{
  "model": "image diffusion model",
  "dataset": "microscope photos of single blood and bone marrow cells",
  "train_examples": 194171,
  "image_size": 32,
  "horizontal_flip": true,
  "conditioning": "none",
  "arch": "unet",
  "objective": "edm",
  "cond_dim": 128,
  "norm": "groupnorm",
  "hidden_act": "mish",
  "weight_standardization": false,
  "widths": [64, 128, 256, 256],
  "blocks_per_level": 3,
  "scale_shift_norm": true,
  "attention": false,
  "upsampling": "pixel_shuffle",
  "init": "lecun_normal",
  "residual_init": "zero_last",
  "optimizer": "soap",
  "beta2": 0.95,
  "learning_rate": 0.0029,
  "beta1": 0.95,
  "shampoo_beta": 0.95,
  "eps": 1e-08,
  "precondition_frequency": 32,
  "max_precond_dim": 1536,
  "merge_dims": true,
  "one_sided": false,
  "adamw_lr_other_params": 0.0011,
  "adaptive_grad_clip": 0.02,
  "max_steps": 5300,
  "batch_size": 64,
  "epochs": 1.7,
  "lr_schedule": "cosine",
  "final_lr_fraction": 0,
  "warmup_steps": 150,
  "weight_decay": 0.5,
  "adamw_weight_decay_other_params": 0.01
}
Rows from block 3 of a small image diffusion model, named by matrix and row number. Rows with one number belong to one channel. Each number is 500 + 50 x the weight over its row's rms, rounded and kept within 0 to 999. All counts start at 0. Numbers have three digits each. After the name is the row's rms in percent of the matrix's.
Before each channel's rows are labels from the 100 images, of 14976 (inputs lightly noised), where the channel reaches its highest value: "colour at peak" is the nearest of a few named colours to the mean colour under the peak. Only what is clearly more common there than usual is listed. The data: microscope photos of single blood and bone marrow cells.
# convs0: first 3x3 conv (model.enc.1.0.convs.0.weight, 128x128x3x3, each kernel summed), inputs 64-127
# convs1: second 3x3 conv (model.enc.1.0.convs.1.weight, 128x128x3x3, transposed, each kernel summed), outputs 64-127

colour at peak: black
convs0.97 101:468460468426509527459499508497520484484408534382449474502525494561552481504481506507498482484555532559537418546448535486516435493464594523569543494427497472509502503451467517510519470570483478
convs1.97 078:482564544502433482480506500460427466441534444512539456449463496576448427474493535519520517566440433470470517451484445536484540524475491529447470433567500479430568575507462482587456510437556484

colour at peak: grey
convs0.104 107:454449617577625517490503545486464589494485403440467502420532506481483456481481475429517588416454502506506523536489549511573489449562578424488517518482473461393466437507523498465455598459492466
convs1.104 104:528522414443439462500392536465514467513506555536558555515466485533514602555435513548556503540578476425434445465491497517538483541552499508542499457524539460478457566520527536563546555490449547

colour at peak: blue
convs0.54 092:510636480540527464456481538577459511545470457475504435507497567422490438506493470516417502461416498546456481448553490604443538462485403601462463472570445586528409523422430499491513496470436482
convs1.54 084:476460480497443506536411452560496516474453475502485441400502540449502490535538492491463498590498405494490503462516450562473524437422567543493511457503549495546532475464491466516456391405527578

colour at peak: blue
convs0.70 083:520528446452497524531457560397525514531461479484534525546528488582449487486424457466574513489503503468550568466541436429441529529401448480483565585472527597597449471507418474543467507514506509
convs1.70 123:507438590473530466504468519531530474539507443519548463589523569484443465546468501465450499472521437470531526537517467561484498492591451439527536431414442630486516436490518477399462483464430438

colour at peak: black
convs0.11 087:530499432475461466444507494501493479482446508484527522456493522472516494472491466598463472451475425464473540481466447474465519392474554487469465406459413480539427556489493547446511539511468457
convs1.11 076:424383483470525537601480493515535494568426566408519461507488478491477520535497457447495445611434553544530511481518458521450538545394492557508543480527423525445530422414502514524414455499390578

colour at peak: white
convs0.35 112:521476548530470466447550460532462479568547517385474485324425570488470491556452506507498464467408517428502502452456475529487520468435594499546544403467502436514521553434539496421483594512495514
convs1.35 108:457416496526518525538435450412484524503450571441471532506482569478576487509573514510500470437654462565538443446481444570422539505533501467527527464524495453535474509497527367506443400428427511

colour at peak: black
convs0.127 135:503554467466455561484560535408543481511395461456550487474550515466501460552482573532570487566584427545497492389508524442530544486491497494516492447491503577495565480531520579578535529522477557
convs1.127 128:563447510498384491386393546496505475539468526483532526508517575531486522482555476518547522657401527527421516439445491546511522522458480464504531527431514539464446487430469464481428475446401507

colour at peak: pink
convs0.93 079:515483480531556506396514555457541498559476503519535558578616497554555507501460548415629441541509465412395484406479526521451459508537482401440465503602571460435491497437417511420524511512488562
convs1.93 099:508484518535481494516583471506445540518514460553443463534558460503528447463417613500554576525470548569536485564517509523615567491558456472603478492564489506531473528533498432405487452542453485

colour at peak: black
convs0.36 091:552514555561471488497501572438509435467520525430518486424516479467435513479547555456568583463514453501539401536480494528552395505412471593512571442520422510524409461470493426542485474485503609
convs1.36 088:467540501593495570563538467568524545522509432545463468509435463494516495468453413455548447551498479450490528497452539433422539487511523463512477454510476421492485501472581520457537430534562398

colour at peak: white
convs0.60 094:553451456464602506502501593548459526430593524484621552425505486531497493452527443418494578550516483509429521567417520526619531498630535592460514447518564449521526546534465551574502553462470477
convs1.60 088:470530533476455412446509502434466491518426587497520536503516437517476506612447517508493511546445530541612496541599683522441480586407509461491518514417484507555432522539511489561546583522460464

colour at peak: pink
convs0.71 133:464488502453504500496515557513532507551491438490508522572454548494514462477441535459588541528476470473539480462571578518530548429434467477482499588515482482456570423469532443483519461495430467
convs1.71 116:470463474502519467551459454439482550499561488559535513529559529504524566502510542480467535537428558549494583531461488533511477520503466537534533563487509521497528558544427430597526569511561563

colour at peak: grey
convs0.51 091:607495520500462426438463571509486450494551501441479440563518472510486442499510513525439536403505505446507630550498508462468549479440480479445481562470496499436436526545499428468535516591507528
convs1.51 093:515515519436490446418437504512464503545453545437431446552464492470461543479433466487466523608476494468495627527426452466547474494525514511508451508570603424449516520500469472521465487509486485

colour at peak: pink
convs0.8 104:538521467470468535456505483497532428493501404472423506565464534472523478574463582399515510503470465503450462461522459551457541496436485482482486557564592433454475565516515588460449450521443512
convs1.8 139:523430497522504486447495520516480513509520462541429525542513417572462430404505490524478435490496527567594525553495505517583514581461461524487488410477503427475445445488532406517551461523448503

colour at peak: purple
convs0.46 095:461496486495494545551499541547472487451449543537448582616472641441530543455471409496507479546508469574492686497571542492489496511493428515491543466465533460511404535443445510602474457490508476
convs1.46 081:488587494573568453497543412357585460506484446550492510554414485507485446479512554487449516515455421564451529566468337482458532465423478632369514484454461483495502510399478520558465552493450504

colour at peak: blue
convs0.16 083:603479451495467491438466495486340471489510481478480535472487485488533384531406409499440475510536467489423545463502523575543426437454480471538518540517595481502454481446421482515553518435485452
convs1.16 092:530473546555571497425496599563493533523523594562568457505519448519458586456497483511419518465437499449454522558492554482487447559471593553471469519493516432545604477522519394474499515520454497

colour at peak: blue
convs0.84 111:544502536518628596354485490536493413531531511431421550358557462469501534537477487438561441438482549457579439581506510464425455437488525535513470443507536507469464450524617493498548487511492560
convs1.84 116:377469524512450458550510448498490526477487485472525495363510438570537594495457486508442550558456503527440419561471474513388645492483643388554526505529459505494517500391465565589468552481492500

colour at peak: pink
convs0.0 088:471429500500518530489527489512448528522515510569451470540559536484521513477537444434432462517546462469487628457510435518372454461468525471578528543510645484644509489455465444454459472549491446
convs1.0 106:467453475491488494408508579484525553585409486362553526435478537554521545495452519564549481380470579553444525461511500516503506464420497682473449457571455482470499411487454501486524482470503445

colour at peak: pink
convs0.29 072:541468470479520513539428531471488476492435505518455537592512454650433469473601491571414444498577499524553539436573577502427487501490525383547481473481566515521555539493446469511472578498454456
convs1.29 099:533497542492490493503483550464434528547411539443504493664600519412463504489417440496491459452607476589484467520407525541496483450467440540470578457508433477545542521521491539421575449476560467

colour at peak: blue
convs0.55 116:454464517505469471431521480526571474488361417671506400525511407493468433445589472489387449520424482509462569437523425548480501561467446443565530509544527581516471536508463564551527467515440570
convs1.55 107:569464474473548524579454527432479482432375478447438484508466521440520486539536434571484572489543497501456497544466477489441489487568462515466456519426520400567500430499498560537486482402549483

colour at peak: white
convs0.79 105:527397557466458393494492483541488519484484542503396458538426522502512585479516542419466458586457512479403544484488471485479512498517549486468421395498476552579490565497527532489490581535525422
convs1.79 093:532445498508578452455468532328531447488470521441531484470559531526527476532505398525446539348518482487482512508438557610490537541574426505481547479498436446520488517491523541478457373506547476

colour at peak: purple
convs0.28 119:524503480528462539506476477481522511494440551486531451384408463442412472448458469535480446577533400586530478531553428480504601484435543402508556527514448580443507439453501533642477572590550509
convs1.28 098:564510451533568511477479522460588451554495480513463482588473558456440426516543471504384541605560481560471523473530479590470575468497580501533537457470542456477523474581528497500470422460546451

colour at peak: blue
convs0.17 084:528524566440432517474504503524433474569510546482555517442477492443467385509557513550557541412492427505477507440545591437477476494469554501470496465534510484572410458509425492481435563523496578
convs1.17 077:480507386551443466472530553466419559394446518476507445572461456374518547460548564550535533563392547481440556490523452514474440462406503495514483518476512481418502517447489530514443479501503443

colour at peak: white
convs0.38 086:484526436499535519396513455408521544427519551449516534533543440399537509490570454411495430501507415505582567426504563516466541556546480531537505493549455541615521438459403512508457529486548428
convs1.38 074:543504457496450569379474500486590481476500535494409450483418498480487471439427480463546541499529515514526491395550448472563503538549558455539538532425481551533472576582468586526577499489551498

colour at peak: blue
convs0.27 104:539523464459504458528470535486518503497454571576605552435455562603462530453468554553490516455542558486543470551423435548523438545558506453488453567523564494482504568577443514499517492480515492
convs1.27 093:443486488459490506447560536554532478544534405498473520606506474522520546534464439508484514441470490464520424509482532484631450464494455550515387542501461498565539578535521473505509390476522489

colour at peak: pink
convs0.64 116:546542497459544483493424489502534543470531408520502504459583487520521480498552487466544482575486495493403460553430460479367448506427467361479511574491529460471479535574512525512514587506512530
convs1.64 155:549541526514425540479459542500536499524555439456480520552553491526476410489449512564482502482575525492540486500500513522571473504516501603477480478514494467518406505454497490437537390501535482

colour at peak: blue
convs0.20 088:434448588532396494554539544483490458509452506477537506442480426490528454474471488543467480433482531528511509374475481463549463392544445544537394487525488582569565532543567433528397463488513537
convs1.20 088:496444472496472450580525562460372494485534478479520485495488543418588573413435487420521509495509486437558565453450536523472502508480518521583434584525535594502578565535521582486492504531563443

colour at peak: blue
convs0.45 089:523521510526501549566447532452532578507511532506452587467634520468526624493454463496408492546498597501527558489447521460580496510504522483552494553512517467589458544429509517451514543476531485
convs1.45 090:545505476527403467561537534569640439480485554540575529527563476517498500532558505455500515604488477468460553627502521594491449563483484509466391466473544495641493490559513443444513453449473524

colour at peak: pink
convs0.26 107:450404440493474470563450627524514459554469516505573469568475380500483485403474491542489503460504493522528658526542470469470464536522537575422514503451504559396498544413496465452551496492547517
convs1.26 113:438604517506550501444567549506445480502511522567524532572456483481543485550510559488480490522516432564518563460496463470534393500422417739413465451482518480549496442521521507466487458461499591

colour at peak: blue
convs0.30 109:569520470458526491496492508524497485522523538507594567366442364557514636475377544487505489544470620502553506495468504610485404491523545458460459468498467499563467388455468464445528574438482538
convs1.30 104:532462487482525463436493439508554582439467542464552516491573497549602600507598528535442530505544646510511524577454534546498396558488546583574354509536518490519441547516434475479497551528496508

colour at peak: blue
convs0.53 098:463517566408598522553490546501429493469605508494485472474554536520456506487506504407580492531496475488517528580488500472512571425504471449567462544536511533528466529434507501528458427468502455
convs1.53 100:440532505518519548514474594430577433554480455554481525502409501520511563433496375558408503487518469555483498546493537500449499481458411479484547477407459541503609442492567535495513533480587434

colour at peak: blue; black
convs0.1 089:539467476559511486503533429487365454489682547483420452531506451505502483566468547544477501427407552424528548567559525472525514464490430429488452573476436502555523440488565519510470557464511465
convs1.1 116:512515492450496503506556560631457505499474522457569576487536516463505558538440576531644399467468521541491475486484457446527539552478436591526482531476435541502479467535460494445483478502473528

colour at peak: pink
convs0.76 081:541535527572479506516488570536511503511569432534495469560556459480513429565431481489479479489505542546479517510463469507389587508500530420460433451531563490599482538457495570538514559539504543
convs1.76 123:511522604541536554447521460437435441603462518433481512495508454414463442457441486525397436485453533459531539479510489454513543460505461615531561535497457489458541502467468497434411436525492527

colour at peak: pink
convs0.65 083:542502475452516501542470571407565532502490571533496510452482458544485535486524505447462528493446514484455556513467440491516499506414491712539491566378572444552511489577508502542580622422428431
convs1.65 078:520503494455479448382481460526552472461538516465599510504490560498522504474559547533562456456467489503496547405474483546477451466473547552515477498500522519461514528467459494424458521549564534

colour at peak: grey
convs0.58 101:537491455607429525446434576521457418536566427403529557486471448548462427474479420553550656465510480526427481479557548403471522468545519490483463532522516542542572453505440475519507510581559595
convs1.58 106:556535496515450495546574590515503552524466508441495429473500439512514552572524472515467437468461535561408438502481559525564583409527478495418495575478409465483514565599492512575479520491576440

colour at peak: grey
convs0.19 090:463417524482452535596457471508446537471528491483454516523549491516476457459511495462481523447456471447421587562548563617556552415548534608421549532544504434443481505586516484606461483474539473
convs1.19 062:457529522515464536390485550574448482461596594505516532481517536497415538469532446502524445518545540449626423513418494452511501603497521530485630557534480434502525512477524549519425598525453493

colour at peak: white
convs0.110 121:427389477463485504398458423498474496514456551457516498500527417470475496496489542444465480533560518488514459469525530409649462581481551449475490552581453565576500398513478491539438486494510491
convs1.110 111:539512502410515548509576465444575533474552544548494477508430486571462476574518524501554451459450499473537571526466484483524457563509570511549453463509474475620626496606439475559474464526511462

colour at peak: grey
convs0.87 096:512426453494375529573498549492569475559505419471515492647439475585510475483512511444510565517480510419493600532461515420554517460463576515497483533484508580485416429492513530495516534494428467
convs1.87 113:575520473403589546554522472538487520554573559554441424485514479452427494530467489553450530570481496469470493465456499562431520494439495487464494503453477459499517548450530427568403530488519496

colour at peak: grey
convs0.15 076:448534522502527459464447402514492564523467589508458462511457552448573488574572378408509469501566582530534499442493528445512423453439594489524448481470449457430521463531521555534474509511521463
convs1.15 073:477482589437395502538516517557464438492503482447587459537503499418404573445383560534509462522409510472528515504448549486540487497435454362494455449570463534572536525533541581515498463561535467

colour at peak: black
convs0.113 115:554492558425592508419596415537497473496491500472461486578561520474564458494592503486554435480522525487500495472494527554331473492427523493449549433474514507544457543472475569376494543437496496
convs1.113 091:468426436493361463466480458411484521484533545574464452587616479468504515466515573505417457512519558525544532544545529510498479537529546452526520531555470547592454520569516550593531500520514571

colour at peak: pink
convs0.5 072:461403404603459533566521432582509582551471509511474404530508510566533533497487485533501528470536497356490454422543557457494473428495502473472542507588501577522457579460531478442560532539522491
convs1.5 085:555518537516483535435472497457476459507420484520546486488496508412454387505500502541582549491507523489460593450533476524470486465546510626461432537485536540526486434561496518503489409526481560

colour at peak: black
convs0.49 108:588407494497530422496518496600521479521478513565424434493518488448445460401541498512519505526473424400551465474513495461590461533453535487449514401441540522437420507576590531522455515518539567
convs1.49 102:458478464458528512466570492475500440540452503588547484604468495526555552511506509613481398440496568508481455542495533548496553489487454455589438497635518545469546689561537519537432490422559543

colour at peak: blue
convs0.101 092:417387503580456554522483525497526482534438367569499523537552514525506538443529552461458415513494521565452600481497458448472453494494524573559491487454476429464547467455458489581400458486482472
convs1.101 124:399513460415528435502500503461424515532416496509490410523435509379491505500522505450487582331586462483581541481473485571403496455550509563451505532400439518527468554471496519473502543549554597

colour at peak: grey
convs0.13 111:510459465509612481484470554594508527529516495439455568610572576605534461477470488496493591509478473526483504433448538518607489508557518539560505561407511448447507454586454496489502387467452526
convs1.13 118:510401538583447496472485449393515390511599493516548507523489449562559586536462513501477486400491505496540518469475489529483543489479476532499527406497521554484468499521543503521557538520536517

colour at peak: blue
convs0.109 102:508526493512462574455528482453529495505675506381479464534490490399553549506415507496537575552545383480489489633443502460526480381465544419490544477482488485571582392499588499426515475467465562
convs1.109 099:533523566511594483487455522516406462506418536511495483591601573511436498522461523549387402430468456452523569519515508474536535614577550524505473528513449432527492516481532448414538496457552480

colour at peak: pink
convs0.4 102:488511478484515506510396500557503535491406576478425505634536452498408516459449486497467507541465538471432489436438432541451524497506518583521504479494547429529465529500498498428458560498432521
convs1.4 107:545450461455559506456474512481542569518514542475372444530454390541568572432522487577494414418449529509492560517467477523505508412476481605477478533479426487527482592527423451429504521509492471

colour at peak: pink
convs0.25 092:561530503646522553477456518474476515451513520531503452501616430520613513450495538480492508461594491442518532453445463461364483553436453427561484491509479543490596549602517474407563558405553457
convs1.25 098:450496483542477512429484503503432517492516595463519478664531536437397397470495516577488436538539515521495498441494441460638584541423453420555462475460518448436518466505508491495502502489478495

colour at peak: black; blue
convs0.42 097:443519471439507507408511482463546443395590476481408502491520474452481513551465593482520433451405493545536500540428481404531458445475468492526494402466467448509460488555523537515520439577515473
convs1.42 107:451489502488461444458519461507537534488484515548449554477472452509571578376573467549510489510497548584491513535413415416397563518562438540559471457470479538564517520443498581474422554497526431

colour at peak: pink
convs0.7 137:441463512495410519440464499511558481525647598485526537428480540566556522502465515481519487445432506481494428410490483513502563422526559530505576478460450414411497493380542540526585454558523475
convs1.7 122:518482452453494450478488504482460506523567354486665508482507579470477513461555596512561506478438524538482495497581492543522491595540486499538544489477509522613427523585488579487476554474487528

colour at peak: white
convs0.78 100:459424584440524552472465574481544462477406515548515428502538483484465404556549496500533460574605450482608534585444542517541512463521480474488510544562465605626452484575501569493515554504509463
convs1.78 088:492523484472462457477492468403492511402445452480443453504450430562459475483436502480451468506433491506490518502397602606503441591584466500473479428458502463477619519487494484566502437483451449

colour at peak: grey
convs0.22 099:515461473549374491491535548511435563537481557523406497401587542460414500421488408509439426424505490500471452465478504408515525521481581516463498451566473496473546463550541469529489487507474533
convs1.22 104:542564566518530494546584446444552380496502491480492429428433546542519574515388538454503435452397529513558441524529556477581486519482660471494483462506510500479482374468495514513566490525449526

colour at peak: pink
convs0.43 095:609490534545572553444499525424473598569573488589470487607547507531624489516534460553504505490553494555507512437523407506418491420483481459485525507523499514561506528508450458422434517530409573
convs1.43 111:473444537567565494435457422543500523531463375441496469591574533399405448467466480610466429531569440499429431500548496481508573559434451525455506577531427408501485437530515476415517438495513511

colour at peak: pink
convs0.91 123:486608507475465485483570522452480479438571554526579507559462453503472496515538540425520475579462487486498646561494457493542480522487588421476478496534476532497419432510507440426482661469460568
convs1.91 109:469516541484445473509449442461513516463515640397507505454470547605573522482494495570509589563490480481495488508508437528487441462453495489530452513602503480590452552489500444529464462503520549

colour at peak: pink
convs0.24 109:449473451454529517500614479560453534606497430596530521690475563459550470456568509575472602505569554400569411509459461396502489537529429437503457551471442479555519447474476569428512464421486574
convs1.24 101:520498561534489469474501563480641446451516538438455552641562536517601504562447445491559514578519448554475538536545561582625558495445441390563406469469493477559433457475491479401497526462539525

colour at peak: purple
convs0.102 107:520478496532498521542547464440580506511533411410518465483449469473512517409503486436474528432496605606552530468494507517484469427445478468502553475510428432479508489434510434570542559527515488
convs1.102 124:435520413450459486488508500386571380563493481497472477534494428513467477493492547557372537562481518475499516550510419479561505547500496564537471542507517466467501524498491518478377488477506525

colour at peak: white
convs0.33 096:598490519460429534460419480466456493496555452610436475444465520535537556436440517432533482471484499414517496555456488477634528534481413507534521537557508496587558404571505475479498579459490544
convs1.33 090:441538491503453469355385510413521539548508488425525508402522561524463441462474453525523385537486485600560570495519493495530420493473519499457538464558441486467483522551502465567471519496534581

colour at peak: pink
convs0.95 066:518429439504521458488497373533499553574538571519424545490499508541592597499437484464544513621431496606448493439502463476371553478451445473442515462535427478499473521546487429431546514498433548
convs1.95 077:450535521464546497566534489411519438526483517581512422525574475488524514418518514519468561482506502541564517492554490410551489451554551498583526462546499502449567571479514616551520447485417504

colour at peak: purple
convs0.2 120:519441489516387537587524421514562514531523582497320614573566555518571527476545484491574510547547530447540510456499594581412500489591546412550464473465526453513487525490523557491490494556464526
convs1.2 104:569462490478434541520600451508507448371578534513466519543536518523502530485535551510469420384429444500582471568526451530516508463489579484512491542608507583570544419609584534535481527450533551

colour at peak: grey
convs0.99 100:529399537466503487505443499468460528600528524480408546547534506545541561419518514530431493551535468395469561495482504586410492534547518577483525489496529507484439496505469450394479554546556507
convs1.99 101:523532550536477496439471501426512488382398575496547476566465488523478497509411477407493485424516504447508584463480456420513488484496483402501432512405504473536523556434506532492542524500540486

colour at peak: black
convs0.92 114:560471486532420503523548525516515513477528528490586462604479514547483498555481567428448481498453505471485552469435528423590551508516504436448412505498484476590484468483472567470498544568490570
convs1.92 119:422526377431502456478423477376478520512536546591539499451499527599571565505509487437578498501538507493539497450524466593425507570470532547484466468473505459502416509498424476551494493516531474

colour at peak: grey
convs0.106 093:467571486493499506443511568551519534534571531536533533478484445444456469551543494467462550433488527488503509420501611486536608531516532476505502538448538520530536484515479499555567469510488502
convs1.106 079:455453614445568475449564519509421453348468590502442532518489523524512502489551515534501373496493462564450460520582490572434514407599462504558516530527522455502534497472559440618511539488552473

colour at peak: blue
convs0.68 095:478500519515470531457568531430432481496415458477611497417555585466504461493458454555566433452455507410479473492567481480608453489473481576513553499468456561496430469526452513558535595526538499
convs1.68 088:541463485531509536487373591569465511501446537608426442410445489520444430458488508387537414533524469484515497433491520526437513547541500498530492540567499536430571493508550526588545455541422551

colour at peak: grey
convs0.118 114:532495473484578502510570521465508519440537491530366472510533473361507451547453613489585473445487485523503454559479571516522544497590461569531510602472442491538548483487552544417444459518490493
convs1.118 121:489499538462517486552466534548489564552482418549484542419500497596518523455467399566490526479453435476485445473491532515474491475558510478480518498506488569521503506646520474590575533485481427

colour at peak: grey
convs0.94 094:459386485518479453466499468528508500510442607518451511494501560544576463513560532635465493497480529412404516477439497518421527464442497577529469447429468452386597519542501501467556463534471440
convs1.94 099:465617517366561461438523445505501466441540394556536482564541419541475463498447519559550480446424511519517580533536517438578445531644402514544456462450512555471510589532460486533556520521488469

colour at peak: black
convs0.32 111:487579486546584478470616503496518509468534443541478444566393459485465556554438523571502541384498471504489487509520566484492477479508432490476427474450517430443603454479517471540467465414467485
convs1.32 120:457514545418470495485392570483513497498494523542478622533558456518464543410529538422424425496532548538480498547450498492476479497509421526457508437522583475565453567479570588521494522552515412

colour at peak: black; blue
convs0.69 108:531372461473433469557521518509509485468462550520424492603452497503453486517390531618498583424515430492518486397509475523529438476403447483458485458542519433535487503457479467473552476516542508
convs1.69 118:529454450450563469514553584452472531523492501534555458508484548522508563573501488420485440431388488569499532545458558460429495552544550470497493490448485572508472621485473484457515524497541493

colour at peak: pink
convs0.98 094:509512486547456487499524450422531555480580494485512451425512539458477529499521511448489323536467490569445580524575491474554487443491482416491470442440522550558482500577475441531553528493438517
convs1.98 082:474527506558523454493560422480525415474477632371531599537518480462512476463515437482549536637517600455496571576479511479452507554535569550401561499514477482535498544507543457432406536475516542

colour at peak: black
convs0.83 106:515458500459429479558534520543452489417434475564507470566555532547484468570428523519563495525530508435504554456472504395611546545494498538454458390503478489516518449483513503453509473488498423
convs1.83 106:497431460526532539380442547478506572491550538485531500471505531575485521541508505570536512541498514490518548457486568461438509533466484532516489503395525529525487504518549446464515416541500517

colour at peak: purple; blue
convs0.44 141:520519556541567525482511464535497521501488538557555500385400464498471482477408501524503516461490542529496480525535425515469502428497535517516512443530481336477531530538497517495490446486481483
convs1.44 100:443531460464473577483469494435558483469513529534472537485419429594589545545506508472440436544579591421485546510506516501420486622508551504490500433551466431403545479449522402555530431504466462

colour at peak: blue; black
convs0.63 091:550492463533489524447532607517484488470527447509540596558511451492482432516509466516576556525550420494564478589532564485609496461436515479540511493529565438502538521529466438439473530424487496
convs1.63 094:468383455422460465437509475448527458494632488487508524471555510458507512482475534488505528532512528501493543546509446553522540475491422401568516501573418515462496526533549501564436495539526488

colour at peak: purple
convs0.103 105:594464566583535505469498514454476427477546542482584496442489462467472550528539496581426542472557521521467450459471456551504496450424453521521441447528504482452454486453472528576522575424534486
convs1.103 086:530529516502544472470449399598531544560557528500512466440630486464420561481490376504488480508387495479475432504529515433467527520457603434495444535483507578490457477527487438427507543523515501

colour at peak: blue
convs0.47 094:543584575453567474461489458539595539486476464596470525499473473500515519516617513485463520533473559435548578556549477522483484535567460574523490416475452541606426423437618540511556567498461531
convs1.47 097:512474462568429480482523487510432476516530520536485512447618545501447492458553481428543537577446432518468502566477594407451407481533490521474460575544478420624604561436463526496531541493474534

colour at peak: purple
convs0.120 090:536501459553446475456527448493502452506525445500525488450580437505582468478541513454590598452462421472375575519522463401533562505507466457455533479537447599543502490546402480517534528494528412
convs1.120 079:494398505530544570545519519475517442470401503550478591507549518574522533462396503438595463452447436417488568505447493522487424434567500562460496589471539534417487523499493531494504485539524519

colour at peak: pink
convs0.115 095:526566472477462528540593401518584501462525519487467483498450527475543548532545554478396505605489519591491545424553484577546497509473427469489423390494501436461526505485495527494514439465481521
convs1.115 089:444545450486432397480506475513467508525531397567516526532459444493426497494435451492502482508529588553465503564477425565497450504453531471504485552438540553456450584455491517515531521476552534

colour at peak: white
convs0.21 084:410488540479476556531516508654484463485549530480455475519427620446619478481497471485523512442447419481464557527521477555504447487461390555500605433499531381595518503556596439519488446493544492
convs1.21 071:513501479522508487537593491470537492410556534489561525502530507551472484455524540556581545606422512466485440498515497509479553435478541563505501525478445475515620550391550475552509532497468549

colour at peak: white
convs0.126 098:469496579530514454434458421530372465523485453426470478466522501573556518522558466574534502457447571516479475394534552576433456410415544560511453493519570479463456542489408482522546415412466455
convs1.126 073:499521443463462448480592564465562500554507480480523529507499491444474615455506499414533503481452523507561487590475452509486551464495422528506485427516464458497518518490504513492477586468455509