Weights of a small image diffusion model.
Training: soap at rate 0.0029, batches of 64.
Rows from block 6 of a small image diffusion model, named by matrix and row number. Rows with one number belong to one channel. Each number is 128 + 24 x the weight over its row's rms, rounded and kept within 0 to 255. All counts start at 0. Numbers have three digits each.
After each channel's rows are labels from the 100 images, of 14976 (inputs lightly noised), where the channel reaches its highest value: "strongest on" is what is common among them. Only what is clearly more common there than usual is listed. The data: microscope photos of single blood and bone marrow cells. In brackets: how many of the 100.
# convs0: first 3x3 conv (model.enc.2.0.convs.0.weight, 256x256x3x3, each kernel summed), inputs 129-171
# convs1: second 3x3 conv (model.enc.2.0.convs.1.weight, 256x256x3x3, transposed, each kernel summed), outputs 129-171

convs0.72:111124121140167101092142170098130147176100167129124144092112084151146154126090089113165160110151126164113146097154143109138122155
convs1.72:127147116141087135098126114143132128123106155148088101104162130153149146156150102127125115118123123119102127147159089129129079127
strongest on: smear: peripheral blood (39)

convs0.201:139116127153114082128138135115146129127154073180138108094097132131127153119081128147138120081133103124116095114072119116120122099
convs1.201:152090127101172081156088138134108102134103160173124160178133150139137120108124090118097079144144156114143140148126126102133125106
strongest on: smear: peripheral blood (45)

convs0.147:101088150154142131152112126131116124117061118138115117117099140147147166116151172162143115088128170140100132113117108124101161127
convs1.147:122168127148126118152153147149126141108129146145124126120100150120148180147091149099130181162102134109171151139132117084127118115
strongest on: smear: peripheral blood (55)

convs0.61:089099131127107074115115117149123155144145145108130128119187110123103143133141118129149126124134163130181105140172150154118113142
convs1.61:139164136141192162136157142145109141141150175115132146119169126118140157120158169106142108131116101125115177118091126123172109133
strongest on: smear: peripheral blood (68)

convs0.236:129136160118122113135131132127128154083140091144111179141152099157076116119059142157079132101106107127147132174112116148134123128
convs1.236:108122118136141135133145140126136152101120123117093115109112115091131161141152153116139170152119135121097107140147144082123157139
strongest on: smear: peripheral blood (64)

convs0.98:126158145173118101108125148163138136107130157105149118092092121110124132133213124141114136130137167139164156133130165155130134147
convs1.98:128188131091121144109141116134108121146128146118067132146140101142109093120120103090144146089121150136126148134148122126134117125
strongest on: cell type: segmented neutrophil (67); smear: peripheral blood (66)

convs0.83:121148112088128062150153142122136111101123096153121124140152156087122138127168157107153142202113108134136188141150149131135110122
convs1.83:117075166109118148150145129121141133161145134082124183105126128133134107131125123142135152068152128157107144139165142153167150116
strongest on: smear: peripheral blood (67)

convs0.162:159070133117090056133126147143151120116091117095139115130153164113131169132082115144083168128145122153115106111127128140162167118
convs1.162:149156102177155140143124096130094145132217115103110125104118151140098118113105160083114103199136087108149128121062125140122130133
strongest on: smear: peripheral blood (48)

convs0.33:111152151096095096140121122126092133136157111125143132131138144091141160139130129148151127072146137136181152158127112172099124127
convs1.33:144119088094168122138155138154142085079142143107115152146170093085103156154161130125082066145133158134137078158106134088137162097
strongest on: smear: peripheral blood (46)

convs0.251:118125148059126103125119146132153135078127156112113135103144139116155131109107181188090106124170108151133169140095156160132139143
convs1.251:114127119148170114165172134131151103104124156114138107142169102098120135138149160154130123141111156168146095193084101101119127112
strongest on: smear: peripheral blood (76)

convs0.134:116112142112122142110117107106147113107156089182104126119092149149160138109123171168161107132129137095157082139114104132135169116
convs1.134:099126192146175163211140112117103144115135110099110143110145149127103113154128127127126144130118129096133134119120147144127171105
strongest on: smear: peripheral blood (40)

convs0.167:117123133174145125139126146109102130116126146150158117104142098161115120132212141113165158084105167153110137135159104151130114141
convs1.167:116112152121097125096134143118147134145149136140096147129119108112135093139146127129091173154108155112127156137134114120152116131
strongest on: cell type: segmented neutrophil (52)

convs0.5:145123117101130122115128140101122114052148114134096141167162127142097138114115107139129131159117111112113114106108128152130134128
convs1.5:085138149195101133143148126103102137118142118154173152102079132100102109160176119129134104135121129140128139149110153105128119117
strongest on: smear: peripheral blood (85); cell type: myeloblast (35)

convs0.125:132140120096160111128127124133142131116119147173115125166101135095148125131098132150106091138143156126117146114096139108129137127
convs1.125:148141163139141115121114162150078086118150122144117109115118107136115154156119149127113167129150130095166145200147147151131124142
strongest on: smear: peripheral blood (43)

convs0.37:135154157162134082114134113145162123111098164139137147137114161130130160121145172131087100125131128104103173155122104092127121128
convs1.37:132119119138120129144134146078118107161145131121157135129109128126147149132160105142186210133091103107150131149146157125113120116
strongest on: smear: peripheral blood (97); cell type: segmented neutrophil (78)

convs0.130:104147149104099129121117111146141148114130116120149149165111135122163141068146137110150095101139078148123089114097100148144127143
convs1.130:109115153145110101111157106121107128159120160126091078100108147128120119123136136146141099159103140157126118116070116130133118100
strongest on: smear: peripheral blood (58)

convs0.175:113132142155094110137092110161126142126150118163164144141127112140142104129132137090156183176144158133125104119172135137108120155
convs1.175:124116146154128134101122119130102086129159140182125122140117106116117115111116116139074102145092152115111184161113153135095118073
strongest on: cell type: segmented neutrophil (53); smear: peripheral blood (51)